{
  "subsampling": 4,
  "init": "xavier_uniform",
  "grad_clip": 0.5
}
Rows from block 2, named by matrix and row number. Rows with one number belong to one neuron. Each number is 200 + 20 x the weight over its row's rms, rounded and kept within 0 to 999. All counts start at 0. After the name is the row's rms in percent of the matrix's.
# gate: first MLP gate (model.blocks.2.ff1.gate.weight, 416x160), inputs 0-159
# fc1: first MLP up (model.blocks.2.ff1.fc1.weight, 416x160), inputs 0-159
# fc2: first MLP down (model.blocks.2.ff1.fc2.weight, 160x416, transposed), outputs 0-159
gate.127,100,200,200,200,172,200,158,185,171,200,200,218,221,189,200,200,200,200,178,165,200,238,238,200,239,163,200,200,200,200,200,188,200,200,216,200,217,200,130,165,184,200,169,204,224,230,246,200,174,200,200,200,177,200,200,244,233,200,200,194,232,166,200,200,200,179,180,228,230,200,211,200,270,185,200,200,200,200,200,200,200,200,223,200,200,200,225,178,200,184,200,200,200,200,200,191,200,200,200,191,171,200,200,170,207,200,200,178,224,191,200,200,200,208,144,200,200,200,228,200,200,200,200,163,200,200,174,200,163,244,200,200,205,155,148,200,200,200,175,200,223,159,200,223,200,185,200,200,188,215,200,200,195,200,200,200,200,200,223,200,250
fc1.127,108,218,234,200,200,178,220,200,200,160,200,200,248,200,200,200,240,257,200,200,200,219,137,152,200,200,200,174,196,174,200,183,200,227,177,200,174,200,200,200,200,200,200,179,200,200,156,200,217,229,200,225,241,234,200,153,200,213,192,200,169,216,189,216,203,200,200,166,181,214,219,195,200,197,200,174,200,163,200,201,156,211,251,200,200,200,217,240,186,218,200,242,200,227,200,190,185,200,200,200,176,200,212,200,172,172,232,200,200,200,200,215,200,200,159,200,234,184,200,200,200,200,216,200,200,200,200,223,200,170,200,200,184,200,229,200,200,200,227,200,170,200,187,172,200,220,200,200,236,187,229,200,166,200,210,200,200,200,236,200,227
fc2.127,107,200,231,200,200,244,224,200,200,200,220,200,225,177,167,183,224,200,254,200,177,207,197,234,200,232,221,215,200,200,224,218,189,246,200,200,209,200,248,238,239,200,219,166,188,183,200,200,200,179,200,200,157,200,212,184,200,217,200,185,200,200,221,166,220,200,200,225,162,200,200,200,200,214,200,173,200,200,179,200,200,200,177,200,162,200,224,200,200,200,200,185,211,200,198,200,218,192,200,200,221,212,200,223,200,193,182,200,190,200,200,221,185,209,200,184,177,185,160,200,191,222,158,200,200,200,200,180,209,200,200,161,182,200,218,246,224,190,243,200,158,183,190,160,187,240,166,200,200,200,200,224,232,206,200,200,147,155,220,200,200
gate.128,106,200,200,200,230,227,173,200,200,171,243,209,200,200,200,200,228,200,233,219,160,200,200,200,183,218,200,172,173,176,191,200,174,217,200,200,200,184,200,200,200,200,171,217,226,191,230,200,200,235,231,145,162,200,200,200,200,200,246,233,200,200,200,252,200,185,227,186,232,200,200,200,210,225,185,227,234,200,200,226,200,176,188,233,200,200,216,257,200,200,179,177,212,191,135,200,200,223,231,200,173,200,200,200,172,189,185,200,200,167,207,179,200,200,191,238,190,179,200,200,181,206,189,182,231,200,200,178,163,166,172,222,200,229,200,184,200,192,200,200,200,200,181,200,200,231,200,200,239,200,171,180,230,200,200,200,200,200,192,194,200
fc1.128,109,200,200,200,223,200,235,200,200,200,200,197,208,200,225,215,200,200,186,200,200,200,200,200,215,200,220,236,194,200,200,169,172,200,200,200,200,175,186,232,233,174,179,227,243,184,170,200,200,233,200,229,200,200,156,151,200,200,178,200,182,179,200,200,200,200,220,176,200,236,174,230,243,232,200,212,200,182,169,186,200,200,180,180,200,200,157,200,224,200,200,200,200,200,195,200,200,200,200,200,173,238,200,200,200,180,167,200,219,184,200,141,163,168,200,200,178,181,174,251,200,173,200,206,229,238,200,178,177,200,200,169,200,211,200,200,195,200,188,215,200,200,217,200,240,200,200,276,211,200,200,200,161,200,201,222,200,200,200,177,183
fc2.128,109,203,222,200,181,205,134,214,174,230,200,200,169,213,200,184,200,200,200,200,200,200,238,235,200,218,180,167,200,177,200,200,200,200,200,208,177,173,200,200,228,215,186,228,190,178,189,246,200,200,218,209,184,220,200,180,200,200,200,177,200,258,223,260,200,240,200,200,200,200,163,209,200,196,212,163,200,181,200,189,178,187,196,200,200,200,175,157,200,200,200,200,234,239,200,200,200,213,200,200,200,200,200,212,200,173,200,214,187,234,200,184,208,233,200,200,200,178,184,200,200,204,200,235,200,174,200,245,200,249,200,227,213,165,200,191,220,200,165,200,190,215,240,221,200,175,213,175,162,192,200,200,220,228,200,200,158,200,200,220,185
gate.129,095,150,200,200,200,200,177,200,172,200,200,200,223,174,200,200,200,222,242,237,200,200,172,200,245,200,213,177,200,151,200,200,200,200,180,200,200,255,200,200,200,229,200,200,215,200,236,200,209,200,200,161,243,236,200,173,200,192,180,223,172,200,200,200,214,162,200,189,200,200,200,200,200,200,200,162,200,220,228,166,200,200,200,200,183,172,200,200,215,200,200,200,200,158,200,155,200,251,157,200,200,200,227,200,200,230,167,179,200,200,179,200,228,209,200,200,200,200,200,200,200,200,166,200,225,200,183,200,200,227,200,222,233,200,183,200,225,201,223,235,213,200,156,200,200,200,200,200,200,200,162,188,200,200,175,200,175,156,179,149,200
fc1.129,099,200,200,248,200,200,200,200,200,150,233,173,229,223,200,173,164,200,233,229,169,200,200,210,200,200,216,200,200,200,229,208,200,200,235,200,200,200,200,200,189,200,200,200,164,183,185,200,200,166,167,228,200,200,248,200,200,200,200,200,165,224,174,200,200,229,200,200,162,200,200,200,200,227,132,212,188,200,177,200,200,200,253,222,211,200,200,200,170,200,200,166,200,200,200,200,200,200,200,211,200,200,200,161,200,208,164,226,186,215,200,200,200,220,200,216,213,200,200,220,173,200,222,200,200,200,160,200,231,200,157,212,200,143,168,228,200,200,200,200,200,230,232,217,200,173,200,200,200,200,181,200,174,200,200,153,218,200,200,153,200
fc2.129,100,171,200,200,200,157,200,200,200,179,200,200,200,184,200,214,200,200,180,200,200,189,183,200,229,200,189,213,200,219,200,193,224,181,200,200,238,200,200,200,231,156,230,192,189,165,185,179,178,200,133,222,178,200,214,200,214,200,188,216,192,200,160,200,200,200,244,217,185,200,200,200,126,200,200,233,200,215,200,198,200,200,211,200,200,200,200,188,189,222,228,215,200,179,218,179,200,200,200,216,200,200,200,226,200,200,177,240,242,200,200,230,200,238,200,200,200,160,200,218,169,200,200,200,225,200,217,236,166,166,200,217,200,248,254,200,200,213,200,200,174,206,200,200,191,172,200,213,200,150,200,213,200,200,200,225,200,234,178,189,246
gate.130,114,190,157,216,200,149,221,214,200,200,223,225,219,200,191,165,181,187,163,200,200,169,185,200,200,182,200,174,200,200,191,200,200,200,200,200,210,226,231,200,200,228,211,200,200,236,200,200,185,200,214,208,200,240,200,222,186,225,200,200,156,169,200,214,200,174,200,199,200,199,200,229,200,240,221,183,200,231,193,175,217,200,175,200,200,200,200,210,200,200,244,200,177,161,215,183,165,200,200,200,224,236,200,200,218,200,200,181,200,176,184,179,175,200,200,210,200,200,225,179,242,200,229,233,169,189,200,199,200,213,200,200,188,181,200,252,200,200,192,216,161,220,183,213,200,200,212,157,186,200,170,200,200,200,236,235,234,267,183,230,200
fc1.130,111,200,215,245,222,183,195,180,192,175,200,200,157,200,234,176,200,200,200,169,175,200,218,200,175,226,200,200,231,150,200,177,200,200,200,200,200,184,175,175,184,200,217,216,214,233,200,200,200,158,200,200,200,192,200,200,200,200,200,223,216,200,200,215,200,200,200,184,174,189,193,162,200,153,200,200,200,224,200,224,252,193,218,211,200,200,178,200,218,200,200,189,200,217,151,184,165,200,200,191,221,200,200,200,238,229,200,240,190,174,200,192,245,184,200,200,247,159,230,203,187,200,200,224,200,250,183,233,200,200,169,213,173,200,200,186,200,234,200,200,223,200,200,170,200,211,154,200,231,223,206,187,200,228,219,163,200,200,200,200,184
fc2.130,116,235,200,200,200,200,166,200,234,200,200,206,200,200,200,238,164,208,179,200,200,204,206,200,200,216,249,178,200,177,200,183,218,195,200,200,235,167,200,155,219,228,200,211,185,200,205,210,226,174,216,209,200,200,200,200,200,200,144,200,200,200,200,200,210,200,190,226,200,200,200,200,189,205,200,242,200,188,231,234,228,222,200,200,197,132,215,200,161,200,200,178,200,209,154,200,200,211,200,244,200,196,213,200,161,239,200,211,190,200,215,200,214,234,207,200,213,200,200,200,200,200,160,200,190,191,209,200,200,200,181,183,168,200,185,172,170,155,180,200,162,236,218,200,200,158,200,222,200,197,200,164,191,195,200,200,247,200,209,245,177
gate.131,104,176,200,209,200,200,200,200,200,200,222,200,200,200,163,147,229,186,200,204,200,227,200,168,200,247,238,200,240,183,200,220,193,200,200,200,178,178,170,200,227,200,200,217,193,200,223,200,214,213,230,200,200,168,172,200,175,200,189,180,200,247,279,200,220,200,200,200,239,200,200,200,200,160,200,200,225,177,200,200,200,165,186,200,234,176,200,200,200,186,200,178,182,200,170,200,200,193,200,179,200,200,200,227,224,209,200,209,241,167,216,200,200,200,200,200,200,200,198,200,224,200,200,200,147,200,181,200,200,200,200,189,200,165,200,228,235,200,187,168,188,185,215,200,200,228,236,200,200,180,223,149,200,158,200,169,200,242,200,200,210
fc1.131,103,200,200,200,200,200,200,187,200,200,201,182,169,200,200,200,200,200,200,188,244,222,214,200,227,200,233,200,187,232,172,211,200,200,178,169,213,200,235,191,200,200,211,236,168,200,223,172,200,225,178,200,200,200,200,200,222,200,215,246,200,200,230,200,215,242,181,200,200,200,217,200,200,187,220,163,172,173,183,246,200,165,200,200,209,224,200,200,200,200,200,237,169,253,200,200,200,236,162,200,200,200,171,200,227,216,200,200,176,200,209,181,200,200,200,200,222,200,200,200,219,200,200,200,200,200,200,119,200,183,167,200,200,149,176,200,229,200,200,259,208,200,221,200,164,184,200,200,159,167,200,200,200,180,200,218,200,200,200,200,239
fc2.131,105,187,220,214,200,179,200,200,200,200,182,218,200,200,193,200,200,200,143,216,200,200,212,223,200,200,169,200,226,200,200,179,220,245,163,241,200,200,200,223,196,200,175,173,200,155,200,222,200,200,200,200,200,195,200,200,239,217,191,173,200,230,200,200,200,200,200,200,200,200,164,217,188,233,185,200,200,249,200,157,232,207,200,226,200,185,200,222,163,179,174,183,247,200,189,223,164,167,200,200,176,204,205,200,200,200,200,200,181,210,200,200,200,204,200,200,165,174,200,196,170,263,180,200,173,200,200,200,200,200,137,179,222,163,200,166,163,241,200,213,200,181,200,200,237,200,199,200,198,200,200,200,200,211,200,190,200,200,200,256,200
gate.132,102,148,200,162,200,183,235,175,200,200,233,200,178,200,200,200,214,221,176,161,200,182,200,172,200,200,221,190,209,200,224,200,178,200,200,220,200,200,187,200,209,189,200,200,240,200,200,217,200,200,177,176,174,200,167,181,200,200,157,173,155,239,178,224,179,156,200,229,200,219,166,200,214,190,200,200,202,200,173,200,200,191,237,200,189,200,237,163,208,170,200,226,210,218,218,200,200,200,200,211,200,200,200,200,193,223,200,200,217,200,200,200,220,200,245,184,218,242,200,200,172,213,182,200,239,162,178,200,249,200,157,200,200,200,180,174,190,200,191,187,181,200,224,192,200,232,200,219,200,200,240,217,200,216,210,220,193,245,200,209,160
fc1.132,103,235,238,200,200,175,181,200,200,200,179,185,172,186,200,178,188,222,200,200,181,212,200,200,200,166,200,200,183,208,200,200,200,200,240,183,193,200,226,189,200,200,200,200,167,200,219,200,200,200,234,208,236,200,213,200,200,200,170,185,200,200,242,237,200,206,184,169,200,188,200,226,152,200,200,200,173,239,229,226,200,211,200,160,212,200,178,200,200,200,222,173,186,200,190,200,167,232,200,200,200,217,215,185,175,154,167,265,171,220,228,200,236,200,164,233,200,179,204,169,200,200,237,252,180,175,200,176,211,234,232,226,200,200,200,200,200,200,200,200,200,228,200,200,200,179,200,200,221,223,167,188,223,200,200,181,200,208,226,200,227
fc2.132,089,189,200,163,247,200,200,200,222,200,181,200,200,200,200,179,200,231,172,200,224,234,153,200,200,179,200,174,224,200,165,243,200,224,184,215,224,200,229,218,200,165,200,171,200,239,200,181,200,157,185,200,200,191,200,189,200,170,200,200,202,200,200,200,159,200,200,200,200,200,200,180,200,237,239,200,200,211,179,200,200,200,200,249,200,226,223,178,190,211,177,200,254,200,248,200,230,186,200,160,200,200,239,170,200,237,200,200,208,191,168,200,200,200,200,200,161,200,200,200,137,200,156,235,200,215,200,200,200,176,200,181,200,200,200,200,200,200,200,200,227,200,200,200,239,169,200,200,200,224,200,186,200,200,238,200,200,200,205,200,200
gate.133,093,185,200,183,181,200,176,226,200,200,200,200,235,200,200,200,160,200,200,200,200,200,179,163,185,200,179,200,183,219,231,224,188,162,163,232,200,217,223,200,170,226,200,198,169,200,200,174,165,231,200,200,232,167,181,214,200,208,241,200,187,210,200,236,149,200,200,191,200,232,200,238,200,200,200,185,200,180,166,200,216,200,200,219,200,198,200,148,226,241,179,211,237,200,200,200,177,222,200,234,220,260,173,244,200,200,200,200,200,233,183,220,200,200,200,200,200,212,200,200,200,217,229,200,200,182,190,200,200,200,200,212,200,200,179,225,249,191,200,206,200,200,200,162,236,200,200,200,226,200,182,172,218,209,226,183,167,200,194,175,200
fc1.133,100,147,200,200,200,200,200,191,200,200,236,200,200,200,219,200,215,181,179,220,173,200,163,236,200,200,200,200,200,222,182,200,218,221,224,211,170,200,233,200,219,233,200,200,200,211,200,189,243,220,200,200,200,172,200,168,190,231,176,212,206,194,200,171,200,200,235,236,233,200,219,200,201,200,178,170,200,221,200,200,200,200,200,200,200,200,203,172,246,222,200,200,175,223,200,200,176,200,200,200,200,241,180,200,149,200,219,188,200,208,190,188,218,170,200,231,200,157,200,142,174,181,216,166,200,200,188,200,229,200,191,237,200,200,200,146,208,167,223,200,165,220,175,187,211,213,188,200,200,200,200,200,147,182,200,200,179,174,163,204,200
fc2.133,102,200,180,200,200,242,257,200,183,196,200,161,220,229,163,166,200,200,177,200,211,200,200,200,223,200,200,200,218,200,183,200,219,172,186,204,231,200,200,234,156,200,200,237,200,227,187,237,200,200,200,181,230,226,200,200,200,200,168,200,200,187,200,212,222,150,228,200,178,200,185,200,200,194,200,200,197,200,237,147,200,200,200,210,200,200,200,200,200,166,172,181,203,165,200,200,200,200,167,225,200,173,200,200,195,180,239,195,170,200,200,177,214,160,225,200,206,200,224,211,214,178,229,185,153,177,200,200,164,200,200,200,217,200,227,228,224,272,200,200,200,200,200,234,200,221,200,226,221,200,209,200,181,178,181,200,200,200,200,200,183
gate.134,112,200,215,236,182,200,200,235,200,200,200,200,215,191,200,172,229,200,173,200,200,200,200,200,200,200,185,200,200,200,240,164,200,189,224,185,200,200,200,182,174,213,200,239,170,223,215,200,212,200,200,213,223,164,200,215,200,200,228,219,200,225,160,200,198,184,200,193,243,200,150,181,200,205,191,239,221,200,222,234,257,200,200,200,162,200,200,200,165,200,200,200,186,221,200,200,167,211,182,211,200,200,176,200,168,226,200,200,200,178,146,169,218,200,200,190,220,200,232,171,217,200,200,200,200,200,200,148,200,200,168,227,230,172,200,200,200,200,200,182,178,213,219,200,249,170,159,168,244,231,213,200,200,200,183,200,200,200,182,180,200
fc1.134,108,218,200,200,231,187,200,200,180,234,200,212,200,163,200,200,200,200,200,168,170,144,200,191,229,200,255,200,200,200,200,204,187,213,221,200,231,200,200,200,236,230,200,210,236,210,200,200,230,200,200,237,181,231,200,200,200,189,169,200,153,155,200,200,200,200,166,216,200,200,200,200,169,200,200,184,200,200,200,178,234,200,190,162,179,200,200,186,200,186,200,200,200,211,228,200,180,200,158,200,246,200,200,177,194,200,200,165,158,181,200,200,223,184,200,200,200,227,200,200,200,227,216,200,200,215,180,200,211,165,200,200,231,200,162,226,200,214,210,200,200,183,226,194,172,200,200,200,239,243,190,234,170,181,229,200,231,239,200,166,181
fc2.134,112,200,148,200,241,200,237,200,200,169,232,152,169,213,174,188,200,230,200,200,235,200,218,200,200,200,174,200,230,200,200,200,200,200,228,200,200,172,243,200,221,200,172,213,200,200,217,224,200,240,250,200,236,200,221,200,200,200,200,235,184,200,220,200,200,200,200,200,193,214,210,200,160,187,218,200,200,200,164,222,216,200,200,200,200,200,200,200,185,200,211,182,200,200,200,200,172,200,174,157,229,212,209,211,180,200,200,257,200,200,200,157,200,190,200,200,191,200,249,197,177,200,171,200,200,200,200,200,200,200,200,169,200,200,165,200,189,157,215,200,200,186,242,189,243,211,200,219,230,200,200,180,220,231,170,167,200,171,233,200,190
gate.135,106,156,200,233,200,200,200,172,188,200,200,200,178,200,200,190,200,163,213,185,200,200,231,225,231,200,228,200,200,167,200,200,200,200,229,173,238,200,200,219,200,185,224,223,200,200,161,241,172,181,200,173,200,200,229,200,200,200,200,238,200,161,195,200,200,171,235,218,194,223,198,200,183,171,200,230,166,200,211,200,200,228,230,200,200,200,214,200,200,200,216,149,178,200,200,200,184,210,200,200,138,200,200,183,200,178,170,169,200,158,163,200,200,200,200,227,192,196,237,200,186,216,200,200,165,245,200,222,215,200,200,200,155,221,224,200,206,218,200,234,200,224,200,206,200,200,200,200,183,172,146,200,200,200,200,217,187,200,200,169,164
fc1.135,112,200,200,200,200,200,176,189,210,200,197,200,200,242,200,177,168,211,200,221,172,163,168,178,200,194,200,211,231,200,200,200,185,200,243,230,200,200,175,200,200,211,184,141,221,216,189,183,207,200,168,211,200,200,202,224,218,200,213,221,180,200,200,200,200,217,200,200,200,186,260,226,187,200,190,178,248,234,200,187,227,200,203,200,200,200,200,200,149,182,200,175,179,200,172,174,200,211,200,171,222,175,223,200,223,235,200,200,200,200,178,217,200,200,200,226,228,214,200,235,200,186,248,200,230,200,200,164,197,200,200,221,217,167,200,200,147,258,200,215,174,200,200,200,200,200,224,217,251,169,200,208,213,200,228,180,200,200,200,207,200
fc2.135,110,200,142,235,211,238,220,220,200,216,216,200,200,184,200,200,200,200,200,200,200,200,200,193,200,200,170,184,193,228,234,200,245,214,195,200,186,200,171,177,200,200,220,221,238,188,200,200,200,200,200,152,272,183,221,162,183,200,164,230,200,178,220,200,200,193,177,200,228,170,178,221,228,200,200,237,200,216,206,196,237,244,138,216,189,200,217,200,215,218,171,200,221,200,200,200,200,181,200,200,181,165,200,200,171,220,182,200,200,229,166,200,200,171,200,191,216,168,200,244,188,206,169,225,200,200,200,237,200,165,171,200,200,200,200,200,200,200,200,222,200,200,200,200,232,175,200,177,200,200,220,208,200,200,200,200,200,222,200,200,200
gate.136,089,200,175,200,200,189,223,224,149,200,200,187,241,174,200,220,200,215,200,200,200,179,200,200,206,200,200,217,229,200,200,169,177,200,200,200,200,168,214,189,200,200,200,200,200,163,200,200,200,200,176,200,177,200,200,239,200,170,150,200,200,200,200,236,200,200,200,200,200,175,200,164,200,215,259,227,200,200,200,200,169,200,220,200,164,237,200,175,188,200,150,200,200,200,200,183,200,200,200,200,200,200,200,200,224,164,164,200,200,232,213,200,225,200,200,225,200,200,200,200,200,200,188,200,200,200,200,232,171,236,200,233,200,239,200,246,200,200,209,255,251,168,154,184,223,200,200,200,200,200,200,200,200,228,142,229,200,200,200,171,217
fc1.136,091,159,200,160,242,200,200,175,217,178,218,193,200,216,200,177,233,183,200,239,222,208,200,200,197,200,200,202,200,200,177,219,200,200,200,221,200,200,200,200,194,167,226,212,200,200,221,174,200,166,200,231,200,200,229,200,200,185,222,184,161,200,251,200,212,230,200,200,200,200,217,226,200,178,200,149,200,200,230,177,200,179,200,179,200,176,163,182,225,200,200,229,167,163,200,200,200,200,200,200,200,221,224,229,200,200,200,242,200,218,200,182,222,156,200,228,200,194,179,200,231,204,168,185,231,224,200,200,200,221,200,200,162,220,182,200,200,187,233,273,200,166,154,200,188,200,200,200,200,200,200,200,200,200,200,189,244,200,200,200,172
fc2.136,093,200,200,220,200,242,185,176,200,222,200,200,210,200,188,200,200,219,200,200,200,188,185,200,172,200,217,200,200,200,200,200,243,200,200,200,193,177,200,200,200,200,200,200,192,200,225,200,225,200,208,200,200,200,244,244,200,170,200,181,228,200,200,200,200,200,200,186,157,200,200,178,200,200,206,156,200,200,206,265,168,200,194,255,190,200,200,231,200,158,200,200,188,230,221,238,211,200,270,217,212,200,192,200,179,200,200,200,180,187,228,200,219,153,226,200,200,231,200,200,200,223,200,200,235,176,178,215,200,183,181,177,200,200,264,187,214,200,181,200,200,230,175,177,200,177,228,200,190,200,200,200,200,176,167,200,175,215,214,141,200
gate.137,097,200,200,200,245,200,200,200,200,235,200,200,210,159,200,219,160,179,200,243,200,200,200,212,260,200,200,200,204,225,184,200,200,200,200,200,200,216,200,200,227,200,186,250,212,235,187,200,200,200,200,172,223,200,200,199,230,200,193,211,178,178,164,200,208,200,221,200,190,169,200,166,188,200,239,162,219,200,200,231,214,200,232,200,159,200,198,200,172,184,200,217,200,158,200,200,200,200,200,189,200,200,200,241,200,183,200,221,174,185,200,247,181,200,170,231,200,230,169,171,229,200,179,200,218,183,200,223,200,175,180,190,219,200,224,169,200,200,223,162,188,182,200,200,164,237,225,159,200,183,233,200,200,226,200,200,200,200,218,200,164
fc1.137,097,200,200,200,244,217,200,200,210,200,176,200,221,225,200,200,200,159,200,171,200,200,188,244,228,188,221,223,128,239,200,200,231,200,183,200,217,224,170,175,200,200,200,200,200,200,158,200,200,200,200,171,200,167,172,200,190,200,155,200,200,200,200,200,213,218,200,200,200,200,200,222,200,200,200,169,182,200,200,200,242,200,200,200,222,200,218,193,184,169,214,223,200,200,246,200,200,216,168,142,200,200,200,183,200,200,200,232,200,200,200,153,213,200,200,200,200,200,200,186,200,200,149,200,185,200,200,249,200,200,200,170,200,229,200,171,156,218,229,200,185,223,200,200,175,234,200,217,200,200,235,163,200,209,200,200,169,244,200,204,200
fc2.137,097,200,200,200,154,215,218,200,174,200,188,258,200,200,163,200,200,199,200,200,210,200,200,200,200,200,193,218,200,200,200,168,200,172,228,241,200,186,200,200,218,200,200,169,148,200,184,200,161,200,215,200,180,169,200,200,200,200,172,200,168,184,200,154,178,217,200,200,180,212,200,210,226,202,198,200,228,189,223,166,227,200,207,229,200,200,221,200,200,200,200,200,215,193,200,200,168,250,200,229,210,179,209,200,200,200,200,200,210,200,229,229,187,200,192,208,200,215,200,179,148,200,166,169,280,200,194,233,200,190,186,170,200,219,200,184,200,200,233,230,200,222,214,191,175,200,178,234,200,165,221,200,213,200,200,226,231,200,200,200,157
gate.138,098,200,248,200,200,233,200,200,200,178,200,226,200,200,162,226,208,221,200,228,200,172,210,153,184,200,200,200,200,200,200,200,200,169,225,208,188,257,178,192,200,200,200,164,200,200,200,219,150,238,200,200,200,200,171,200,200,200,200,200,200,200,200,200,223,225,154,219,204,200,200,230,200,244,179,222,200,200,200,200,200,200,200,214,200,200,200,215,200,236,227,200,240,200,200,200,226,189,200,173,155,225,227,200,225,190,177,225,189,200,166,200,200,158,158,200,174,200,200,200,200,200,200,193,180,186,192,189,200,200,200,235,226,222,176,217,200,181,200,200,175,176,200,224,216,200,200,200,188,200,173,146,250,200,163,200,200,167,220,200,234
fc1.138,103,200,186,184,200,231,226,200,189,219,200,200,200,224,177,238,213,200,209,171,250,178,182,225,188,200,200,216,159,200,165,200,278,234,179,200,188,231,200,212,213,200,180,163,200,200,177,211,200,200,200,200,200,200,200,177,212,200,200,215,211,200,195,217,169,182,215,154,217,184,181,188,182,220,245,200,200,200,171,186,200,200,200,226,209,200,233,226,200,170,169,186,170,174,194,200,178,200,200,254,209,200,220,181,187,200,200,162,200,200,193,173,222,217,200,221,180,174,200,200,200,206,200,200,200,204,233,200,200,182,242,161,149,166,187,210,200,220,200,186,200,200,178,200,200,200,200,200,200,219,183,224,200,200,147,182,200,200,192,200,200
fc2.138,094,200,200,147,224,222,221,200,169,144,175,229,200,181,200,200,230,182,235,200,150,200,200,188,200,200,200,172,235,231,200,235,230,200,200,200,163,200,187,200,237,173,200,200,200,220,200,200,200,236,183,200,200,200,200,214,174,200,159,219,200,171,200,200,200,200,212,232,200,200,158,200,200,200,200,200,212,168,179,232,222,192,159,200,200,173,200,200,239,208,200,247,196,200,200,197,224,200,200,231,200,200,174,200,219,200,200,224,200,200,174,246,174,234,170,206,200,200,200,228,163,200,200,246,177,177,200,200,253,200,176,200,200,200,200,218,200,225,225,187,200,166,200,200,200,200,200,199,200,200,221,200,200,178,200,200,186,213,211,200,200
gate.139,105,241,200,200,200,200,200,200,232,226,200,200,200,200,174,235,200,147,216,200,200,225,200,193,189,200,200,166,213,200,200,200,200,200,182,200,200,200,200,196,181,222,228,223,200,200,179,200,200,200,200,200,177,200,161,246,243,229,219,200,200,200,167,200,200,200,218,180,221,200,200,200,210,200,200,200,168,196,200,207,200,189,188,230,200,167,200,156,151,200,200,192,174,159,200,156,145,127,200,241,200,200,200,200,231,215,200,200,200,153,205,216,200,200,212,200,218,200,200,200,200,244,200,221,184,226,200,184,200,200,221,185,168,241,200,178,200,215,200,167,200,200,200,233,200,183,200,171,200,200,200,209,197,200,225,200,200,222,162,234,216
fc1.139,105,200,200,200,200,200,200,183,200,184,200,200,175,184,156,200,173,200,211,200,236,200,181,164,200,200,169,220,188,200,253,200,200,153,200,170,200,200,219,200,200,213,200,200,200,168,200,200,184,200,214,200,213,200,200,176,222,231,200,200,200,249,200,191,200,200,183,200,200,187,177,200,200,218,200,165,200,174,185,213,222,161,200,156,228,200,167,200,200,200,200,200,200,270,200,219,224,212,200,164,243,225,177,200,200,200,229,200,210,200,200,200,165,200,200,200,155,200,230,200,185,200,200,200,200,200,200,215,200,206,200,159,162,152,181,200,225,200,227,224,169,200,147,219,200,200,200,200,220,200,162,200,200,206,187,238,224,219,170,214,200
fc2.139,104,200,200,200,245,190,200,200,200,188,202,200,189,182,200,233,200,169,223,200,238,219,188,179,200,244,211,200,163,177,183,209,226,200,200,168,155,200,221,200,163,186,200,224,200,200,155,200,200,200,200,200,200,241,140,200,200,200,225,249,200,226,200,200,200,225,200,189,186,200,151,200,200,181,216,228,200,203,200,200,239,200,156,200,200,218,200,200,200,200,234,200,140,242,200,187,194,200,198,200,213,247,200,213,168,200,200,200,200,200,200,200,187,171,181,200,188,200,244,183,215,160,200,163,191,200,182,191,200,200,187,200,200,179,200,200,200,200,227,200,200,217,177,218,209,200,187,200,177,222,170,173,200,200,200,231,200,197,224,166,218
gate.140,103,200,200,233,204,200,200,200,193,200,180,200,200,214,224,175,238,233,195,225,185,200,224,225,200,165,196,200,171,244,153,170,200,200,200,200,214,225,216,186,200,200,200,183,219,200,200,200,200,169,175,153,208,200,170,183,220,200,200,195,200,200,174,232,188,179,200,210,236,189,200,192,178,200,156,220,188,200,200,200,200,179,211,254,256,200,200,200,200,242,177,200,222,179,219,200,200,226,224,248,254,200,192,200,182,200,200,228,200,208,182,235,200,200,200,185,171,200,217,200,200,215,200,200,200,141,200,200,200,223,194,190,200,220,235,168,200,238,223,200,232,172,200,171,180,208,200,223,200,214,190,229,200,200,200,200,185,200,200,182,200
fc1.140,103,164,200,210,200,220,200,216,200,169,200,191,192,210,200,189,200,200,200,209,165,199,227,200,238,244,238,212,188,200,178,200,214,257,200,191,233,200,220,200,200,200,182,225,223,181,200,200,216,184,200,200,166,172,177,200,210,184,200,200,200,177,200,176,200,176,205,188,216,200,233,200,180,200,200,200,200,200,200,226,200,147,200,200,156,200,177,177,245,186,200,200,200,200,200,195,200,213,239,200,236,167,200,213,169,177,200,229,200,200,200,200,200,184,165,229,194,200,200,200,231,200,200,180,241,200,200,168,175,222,176,184,239,227,200,200,200,200,238,171,200,227,200,200,200,178,200,168,168,219,185,200,200,200,200,182,157,224,200,200,265
fc2.140,106,217,206,217,200,252,180,200,200,180,173,185,209,212,220,152,200,200,170,196,166,200,200,169,200,244,200,171,181,246,205,200,243,178,237,184,200,225,200,218,187,200,200,214,200,200,200,225,200,164,239,190,167,205,200,207,200,166,200,200,200,191,154,229,200,200,178,200,216,234,215,195,200,177,200,192,176,200,147,200,167,200,207,159,200,200,214,200,191,200,180,152,200,228,154,200,200,148,186,172,226,200,200,191,200,216,213,212,200,200,200,200,200,200,200,187,230,235,158,200,211,200,222,215,200,200,200,200,212,200,231,200,216,200,219,200,200,214,226,225,214,200,200,239,200,200,161,155,200,200,209,200,200,200,200,200,200,200,200,200,183